python train.py --arch="transformer" --model="sound classifier" --dataset="short read English sentences (LibriTTS-R)" --train_examples=26041 --gain_aug_db=6 --time_shift_ms=100 --n_mels=40 --hop_length=160 --input="log_mel" --spec_augment=false --win_length=400 --targets=["voice"] --num_classes=2 --norm="layernorm" --norm_position="pre" --hidden_act="gelu" --mlp_ratio=4 --head_dim=64 --fused_qkv=true --bias="none" --qk_norm=true --layer_scale_init=0.01 --parallel_block=false --inner_norm=false --subsampling=4 --layers=16 --width=160 --positions="rope" --pooling="class_token" --label_smoothing=0.05 --loss="cross_entropy" --init="trunc_normal_002" --residual_init="none" --optimizer="soap" --beta2=0.95 --learning_rate=0.0039 --beta1=0.95 --shampoo_beta=0.95 --eps=1e-08 --precondition_frequency=25 --max_precond_dim=512 --one_sided=false --adamw_lr_other_params=0.0016 --max_steps=11500 --batch_size=128 --epochs=56.5 --lr_schedule="wsd_sqrt" --decay_fraction=0.2 --final_lr_fraction=0.1 --warmup_steps=1150 --weight_decay=0.02 --adamw_weight_decay_other_params=0
Rows from block 13 of a small sound classifier, named by matrix and row number. Rows with one number belong to one neuron. Each number is 200 + 30 x the weight over its row's rms, rounded and kept within 0 to 999. All counts start at 0.
After each neuron's rows are labels from the 100 clips, of 14976, where the neuron reaches its highest value: "responds to" is what is common among them. Only what is clearly more common there than usual is listed. The data: short read English sentences (LibriTTS-R). In brackets: how many of the 100.
# fc1: MLP up (model.blocks.13.mlp.fc1.weight, 640x160), inputs 80-159
# fc2: MLP down (model.blocks.13.mlp.fc2.weight, 160x640, transposed), outputs 80-159

fc1.427,173,219,173,216,246,212,194,210,186,176,243,204,213,188,187,181,212,190,188,175,235,235,182,167,180,159,193,193,142,200,186,238,159,242,251,191,172,259,224,181,185,177,238,192,193,179,214,226,206,233,240,256,242,218,252,229,161,165,195,214,209,185,164,234,187,165,163,227,206,223,177,225,236,233,170,157,283,167,231,173
fc2.427,172,249,179,236,170,186,189,191,219,214,196,218,221,196,194,177,188,218,277,221,234,216,188,190,215,247,193,192,235,179,179,148,256,256,187,213,206,231,221,221,195,237,204,215,204,150,238,203,227,174,165,125,218,205,202,230,219,184,272,261,219,200,241,211,189,180,231,158,164,214,193,164,204,241,191,212,209,178,196,158
responds to: voice: male (97)

fc1.429,189,215,235,170,257,190,175,224,217,180,254,226,158,214,160,208,242,276,215,173,184,250,167,204,204,212,187,141,196,178,214,198,217,151,236,162,185,150,183,195,193,207,180,197,199,209,214,190,219,211,255,221,228,197,203,170,197,266,192,192,205,228,246,199,222,209,203,223,217,185,200,188,151,260,234,177,254,182,170,205
fc2.429,159,227,224,214,201,223,249,217,236,184,229,223,210,161,137,185,172,159,258,172,232,225,180,207,207,194,216,182,218,223,215,135,198,229,216,175,188,226,219,125,205,193,175,179,228,259,264,231,220,164,212,245,185,217,220,178,194,192,259,202,181,193,185,252,132,251,182,186,211,151,205,176,243,196,255,185,183,171,263,177
responds to: voice: male (87)

fc1.432,140,204,192,276,168,178,211,199,193,220,202,213,235,168,190,204,182,193,200,222,208,226,184,227,194,231,197,212,202,215,176,178,227,181,160,225,223,189,198,155,173,169,259,217,187,240,190,184,184,146,167,241,237,157,213,173,201,218,217,232,199,160,227,222,206,194,250,227,140,147,169,175,178,171,152,219,226,260,178,139
fc2.432,201,219,207,175,205,228,168,194,127,249,189,142,204,186,192,207,240,194,181,193,195,212,207,202,222,150,210,165,222,203,222,168,233,144,179,195,216,168,174,163,176,148,173,151,184,148,200,189,222,242,229,208,214,228,220,198,171,188,188,255,211,181,190,179,263,249,185,177,189,197,253,214,184,247,199,193,197,239,209,143
responds to: voice: female (99)

fc1.420,168,228,173,185,219,215,169,222,231,211,207,174,193,215,200,251,195,172,196,205,196,197,181,187,156,199,206,186,237,195,170,259,167,201,219,181,211,191,147,173,172,209,220,208,243,225,199,198,185,196,202,221,174,240,109,196,207,192,169,173,162,193,197,224,193,187,214,218,202,175,209,167,239,232,210,205,208,128,191,209
fc2.420,215,151,199,204,250,232,207,219,144,209,179,155,187,200,203,202,167,192,221,184,161,199,222,179,155,175,177,173,205,177,165,160,154,131,230,170,196,189,202,218,192,215,232,191,223,235,157,203,200,237,246,109,228,207,215,175,241,126,187,185,188,212,215,227,206,199,164,198,173,188,216,194,146,242,185,183,226,187,266,183
responds to: voice: male (93)

fc1.269,200,168,169,257,205,266,180,166,195,204,172,187,209,177,249,211,196,226,165,231,218,201,223,215,251,200,220,193,198,190,152,252,282,196,167,197,183,180,214,198,175,198,181,200,219,220,206,206,170,181,194,188,183,251,183,229,307,195,182,200,215,224,178,198,185,210,159,160,163,208,187,197,243,227,208,172,244,191,235,186
fc2.269,152,243,201,165,185,237,196,238,228,195,222,161,235,238,194,191,189,214,136,197,190,195,221,190,221,194,232,273,178,231,169,210,154,236,160,216,191,188,208,163,186,186,245,176,168,210,194,185,219,184,267,225,178,172,186,231,239,148,269,156,180,191,178,204,173,207,237,215,224,162,184,242,202,169,179,207,143,264,248,254
responds to: voice: male (86)

fc1.497,249,170,215,205,212,216,196,191,175,216,180,160,185,145,221,179,177,243,253,184,226,256,261,193,214,194,263,209,203,233,207,175,178,187,249,172,188,161,229,206,206,210,162,236,186,209,178,225,225,128,187,136,157,240,182,177,255,196,212,210,193,169,182,222,150,160,240,237,179,169,187,190,178,170,183,221,251,199,189,223
fc2.497,193,231,176,165,190,245,256,178,210,216,182,150,212,213,249,209,222,258,205,175,179,161,190,206,245,192,171,160,225,188,223,167,135,212,223,248,197,181,196,148,200,194,169,218,180,189,189,174,202,129,232,177,175,222,183,210,157,225,123,164,190,174,136,182,199,172,187,209,221,281,192,216,207,189,146,190,142,163,160,215
responds to: voice: male (87)

fc1.424,206,215,208,226,229,214,220,169,211,239,205,198,235,140,162,192,237,222,203,154,221,195,231,152,230,189,193,146,251,213,183,259,199,213,189,195,176,171,176,254,206,214,183,241,219,198,167,165,206,199,228,148,173,221,235,229,256,163,184,144,194,149,221,198,257,156,201,212,198,228,169,244,195,200,183,200,218,200,147,214
fc2.424,122,134,149,197,197,170,183,205,202,204,166,249,177,246,156,174,205,236,255,191,171,172,155,220,218,176,187,223,194,189,224,225,210,183,227,179,154,228,211,216,180,157,266,193,228,169,224,172,206,200,151,179,173,253,151,213,245,194,236,223,194,194,173,177,169,257,197,255,231,181,226,211,214,227,212,225,215,188,188,175
responds to: voice: male (100)

fc1.415,202,180,190,219,201,135,189,159,176,179,179,193,222,243,200,232,148,190,211,185,236,179,233,153,207,192,245,150,213,186,233,201,216,201,173,198,214,191,188,168,207,150,231,242,227,209,195,186,209,233,218,191,230,166,218,183,222,210,172,204,186,227,212,207,218,239,216,218,281,233,176,171,243,254,166,155,206,240,179,194
fc2.415,230,236,205,174,184,178,180,266,166,212,183,220,164,181,131,239,218,215,214,203,161,191,165,237,190,174,200,217,160,180,178,245,267,214,196,189,196,163,199,185,259,208,232,215,242,288,202,206,218,237,117,161,228,213,223,227,200,157,189,274,182,193,168,205,166,208,194,206,214,169,248,214,152,202,202,161,177,200,217,196
responds to: voice: male (94)

fc1.249,168,173,185,202,161,256,145,218,229,190,182,221,174,207,202,177,232,245,153,209,205,193,222,240,255,212,187,199,156,191,203,201,250,195,219,249,219,207,235,203,159,206,207,204,226,155,187,185,215,183,181,170,217,212,189,189,169,171,161,181,174,173,168,205,210,202,172,220,165,192,144,178,238,212,251,145,169,235,236,165
fc2.249,326,256,180,190,163,176,209,199,166,219,191,241,187,151,210,189,194,260,206,180,182,174,174,231,188,231,221,187,203,199,168,178,198,253,220,182,206,212,261,211,167,235,164,240,246,216,221,215,223,233,160,182,212,201,180,245,157,169,157,223,187,175,209,208,154,227,196,163,224,211,222,187,193,164,206,198,206,187,163,109
responds to: voice: male (90)

fc1.93,202,201,175,211,233,225,228,226,163,162,256,178,220,207,168,232,173,221,174,209,228,232,226,225,182,192,189,196,204,211,211,220,259,166,235,176,206,188,202,131,173,169,182,206,122,177,211,194,182,243,167,154,184,250,180,230,214,157,242,212,140,176,199,225,216,154,178,209,239,206,172,164,195,278,205,195,189,227,245,181
fc2.93,192,142,209,221,166,165,198,218,134,203,173,243,170,202,193,183,168,153,224,193,219,215,174,174,188,134,258,182,210,245,217,173,196,225,214,194,188,162,188,218,186,228,220,170,111,183,225,203,184,202,210,267,186,249,243,152,189,199,198,242,182,237,185,203,175,220,179,159,229,202,185,150,248,229,194,202,161,280,241,169
responds to: voice: male (84)

fc1.417,247,206,197,188,188,175,240,209,154,160,209,189,178,226,178,215,183,161,191,231,240,157,212,202,169,203,191,257,220,197,174,200,177,173,152,164,179,186,159,225,224,193,250,191,220,161,206,191,228,254,199,185,204,228,197,171,197,202,197,216,205,202,274,220,176,209,210,256,190,188,155,214,190,192,273,181,217,189,172,160
fc2.417,260,213,218,257,199,215,181,224,228,219,220,183,230,258,202,186,171,191,135,196,156,204,179,196,211,205,201,221,253,249,240,261,165,207,222,210,176,185,208,156,232,159,189,227,135,223,205,206,207,170,286,278,166,206,178,154,181,167,180,224,190,159,171,229,250,227,200,184,185,203,170,241,204,190,255,169,208,201,191,238
responds to: voice: female (100)

fc1.304,185,207,176,169,239,171,142,192,211,208,192,196,172,187,163,241,205,172,180,183,203,277,197,174,236,243,206,251,179,203,201,194,254,230,207,224,174,180,277,207,234,211,212,217,169,167,227,189,178,179,235,245,209,256,197,163,229,231,223,231,218,176,172,180,222,200,248,222,178,189,179,187,239,191,200,276,189,162,204,217
fc2.304,222,214,215,222,191,194,208,190,126,170,181,222,221,225,126,165,203,238,138,219,175,210,198,197,232,221,234,211,253,179,175,254,138,125,209,212,148,179,189,276,145,195,197,206,196,169,182,203,206,248,206,184,214,207,199,130,165,152,248,230,215,225,220,244,214,188,174,212,180,200,174,208,241,219,208,215,231,170,210,227
responds to: the word "he" (29)

fc1.551,214,216,200,222,273,191,215,139,207,200,250,180,154,199,176,213,202,206,212,177,221,146,232,171,252,175,187,225,132,153,196,152,198,185,234,203,135,198,208,201,210,156,200,191,232,189,198,212,202,205,228,286,228,221,183,204,143,219,170,199,222,222,237,205,217,194,186,217,306,207,189,214,183,257,213,203,211,218,180,201
fc2.551,207,206,172,222,218,221,186,260,150,206,235,176,233,187,211,170,264,248,190,179,187,227,210,229,152,199,216,170,138,239,199,258,240,180,246,240,229,188,158,104,167,190,214,233,178,146,212,214,202,229,206,209,203,179,180,260,206,182,190,180,188,190,213,178,215,246,198,169,218,233,154,207,175,181,229,194,164,233,201,260
responds to: voice: male (78)

fc1.280,252,241,155,192,172,200,232,161,297,214,188,196,247,211,164,203,231,177,180,233,201,175,195,150,262,223,146,240,208,236,179,152,253,234,267,208,162,234,209,190,157,226,174,235,216,164,146,216,151,188,162,224,206,249,215,220,197,227,191,185,164,200,196,189,192,142,209,213,195,213,174,173,208,209,228,195,176,221,163,209
fc2.280,175,168,207,194,205,227,178,188,202,194,205,231,162,230,222,225,227,202,153,171,180,283,147,209,147,173,237,199,163,237,222,224,198,211,243,190,198,275,176,217,181,218,165,170,176,216,224,206,187,213,277,164,236,234,222,189,148,115,188,183,212,216,200,193,232,204,203,157,198,200,267,235,173,224,177,158,248,126,227,170
responds to: voice: male (99)

fc1.72,205,238,223,169,230,198,191,185,214,192,205,179,205,157,174,188,243,226,214,256,194,232,237,189,202,247,195,221,199,209,225,161,170,178,211,227,182,210,220,185,256,188,162,204,153,190,216,196,182,211,188,189,215,213,238,201,221,190,197,183,194,165,193,185,266,161,198,195,189,207,181,201,164,145,206,119,147,202,163,201
fc2.72,199,188,139,195,234,224,188,212,172,181,224,240,160,189,162,167,177,204,208,183,251,208,216,248,159,142,192,165,209,247,188,221,188,197,176,190,185,216,190,263,210,176,190,188,201,97,188,230,182,155,153,248,221,202,181,169,194,200,192,240,225,215,231,227,174,227,247,228,216,189,205,175,211,152,163,205,185,186,226,186
responds to: voice: male (95)

fc1.216,233,222,148,220,192,263,199,203,221,214,222,203,195,218,245,197,203,174,252,202,198,217,168,228,205,201,239,156,208,178,202,229,163,167,203,196,257,185,189,190,215,193,191,179,166,161,230,173,241,222,185,216,232,215,216,187,176,203,182,208,194,209,186,197,186,193,196,201,205,211,217,132,278,233,168,199,195,203,177,125
fc2.216,110,216,240,226,183,217,180,246,198,193,193,188,210,215,251,207,198,173,187,229,174,219,246,239,193,157,243,200,209,152,170,209,223,204,206,254,195,205,186,206,199,173,145,179,186,256,215,208,194,219,203,163,152,148,190,224,194,199,312,225,178,204,190,211,172,222,218,224,235,199,199,181,199,208,173,159,191,203,183,257
responds to: voice: male (83)

fc1.187,214,233,190,224,203,206,214,165,183,182,200,203,230,145,266,205,205,184,172,179,176,180,179,247,196,173,156,188,196,190,210,121,197,203,166,205,200,204,172,180,168,226,208,219,237,186,212,198,232,236,230,214,200,259,168,174,221,211,160,174,216,193,147,205,210,210,203,214,189,266,207,198,235,193,153,163,204,195,200,202
fc2.187,160,210,229,126,215,187,180,211,220,245,226,156,202,202,225,208,213,135,244,196,230,229,196,183,236,243,234,179,260,229,123,172,199,200,277,224,158,155,210,217,186,256,231,268,183,200,225,215,227,224,191,193,217,206,216,209,202,236,166,159,218,176,150,182,203,193,234,163,159,175,188,221,186,213,134,244,212,232,187,250
responds to: the word "you" (35)

fc1.97,169,242,247,163,181,228,171,210,159,221,205,159,179,194,230,190,175,234,164,217,208,192,202,228,224,172,245,203,202,195,197,148,187,210,198,217,162,170,159,191,207,175,205,195,121,166,213,192,199,193,160,210,213,294,237,202,250,195,214,180,182,207,224,192,251,196,269,197,179,267,177,202,182,201,166,220,178,158,183,171
fc2.97,204,115,231,220,176,243,223,225,195,221,180,195,224,145,231,167,174,211,190,219,214,233,190,206,228,188,166,161,217,173,212,188,192,171,258,203,171,185,155,198,189,215,185,181,199,161,154,207,174,221,204,171,211,225,188,211,154,143,196,220,219,222,196,155,267,244,224,212,193,237,193,218,206,197,220,196,178,196,219,141
responds to: voice: male (100)

fc1.184,180,201,205,215,217,174,166,191,159,156,185,155,146,207,177,156,216,258,194,188,161,190,206,248,222,215,192,198,199,216,169,208,163,200,134,171,192,179,164,174,214,241,227,188,118,208,189,222,174,176,203,226,215,213,161,216,184,258,193,215,217,200,181,219,261,154,212,259,176,200,254,189,159,175,214,227,202,209,168,208
fc2.184,206,228,205,194,198,240,210,229,200,194,161,169,184,164,175,271,177,227,213,207,232,227,232,211,217,243,176,256,164,215,201,172,242,158,173,223,231,208,219,192,247,176,173,191,189,186,177,205,181,263,153,193,209,202,180,190,182,183,222,148,146,179,179,197,104,202,252,158,179,203,222,193,222,223,179,200,181,206,248,250
responds to: voice: male (82)

fc1.15,199,220,161,151,186,146,245,190,208,212,218,236,171,190,211,179,171,196,183,190,227,188,165,171,221,171,219,225,231,160,208,208,159,250,208,169,212,166,194,162,203,232,223,206,232,188,211,220,266,243,194,220,211,193,248,198,216,287,179,254,175,198,192,236,236,228,199,203,157,282,205,196,167,204,222,171,210,182,168,227
fc2.15,172,166,192,248,177,254,197,162,224,195,218,126,217,206,160,222,185,127,97,174,240,186,199,197,196,235,189,195,147,179,259,189,188,234,192,183,165,211,262,205,202,172,187,178,248,221,206,196,171,190,214,181,221,201,167,233,163,213,174,143,151,194,228,215,195,198,231,227,221,189,174,166,231,156,274,213,245,196,152,187
responds to: the word "you" (36)

fc1.118,174,178,189,217,205,241,151,191,221,225,206,191,229,205,144,206,236,298,241,209,253,215,193,193,207,216,213,205,235,210,159,191,166,171,165,197,183,163,199,181,205,168,244,261,190,233,161,179,199,218,221,218,203,208,206,195,206,152,187,206,161,166,228,226,229,235,204,185,193,134,167,272,253,222,213,211,164,222,164,203
fc2.118,223,205,229,154,175,206,209,167,209,184,245,230,190,279,160,188,199,233,209,186,182,235,203,231,190,240,199,235,214,250,204,209,209,205,194,191,185,200,227,167,194,196,159,219,229,226,218,181,177,208,175,161,229,230,206,239,203,203,121,294,165,154,198,177,228,222,150,218,232,221,170,204,203,207,238,204,216,188,175,221
responds to: voice: female (82); the word "he" (27)

fc1.320,215,181,194,163,214,244,263,165,141,222,187,174,198,177,217,200,220,218,198,141,243,227,200,247,171,165,202,173,186,225,229,195,200,193,178,192,212,164,223,158,166,185,232,140,195,211,174,183,147,193,163,191,189,222,170,229,152,243,178,175,141,217,221,165,243,203,168,192,180,207,189,206,157,224,219,177,176,234,228,172
fc2.320,188,237,215,202,170,216,170,223,208,225,173,157,181,184,178,152,178,226,237,177,190,194,195,186,218,210,207,201,120,182,224,162,152,212,112,195,208,209,203,205,241,228,211,210,195,205,198,186,168,173,263,147,195,224,216,226,264,200,141,205,172,229,177,188,185,173,249,157,252,209,211,190,196,198,207,275,205,143,195,147
responds to: voice: male (96)

fc1.398,181,250,183,203,207,195,177,196,193,181,221,164,185,189,189,182,197,226,235,207,195,198,204,205,167,209,234,191,173,220,249,167,197,188,186,208,200,208,204,228,178,196,222,227,163,119,179,207,200,202,239,212,162,206,183,212,284,175,265,201,218,204,184,210,195,190,191,236,183,178,215,201,151,190,215,226,188,208,178,158
fc2.398,225,231,199,172,217,264,170,203,223,142,195,211,203,168,207,148,177,204,212,196,243,233,201,226,180,219,221,211,164,227,186,215,154,217,188,184,204,169,241,221,243,202,183,248,201,143,213,212,167,237,133,194,233,165,226,287,220,214,212,185,223,193,178,159,150,176,164,250,246,194,135,196,223,220,121,195,251,258,233,222
responds to: voice: male (99)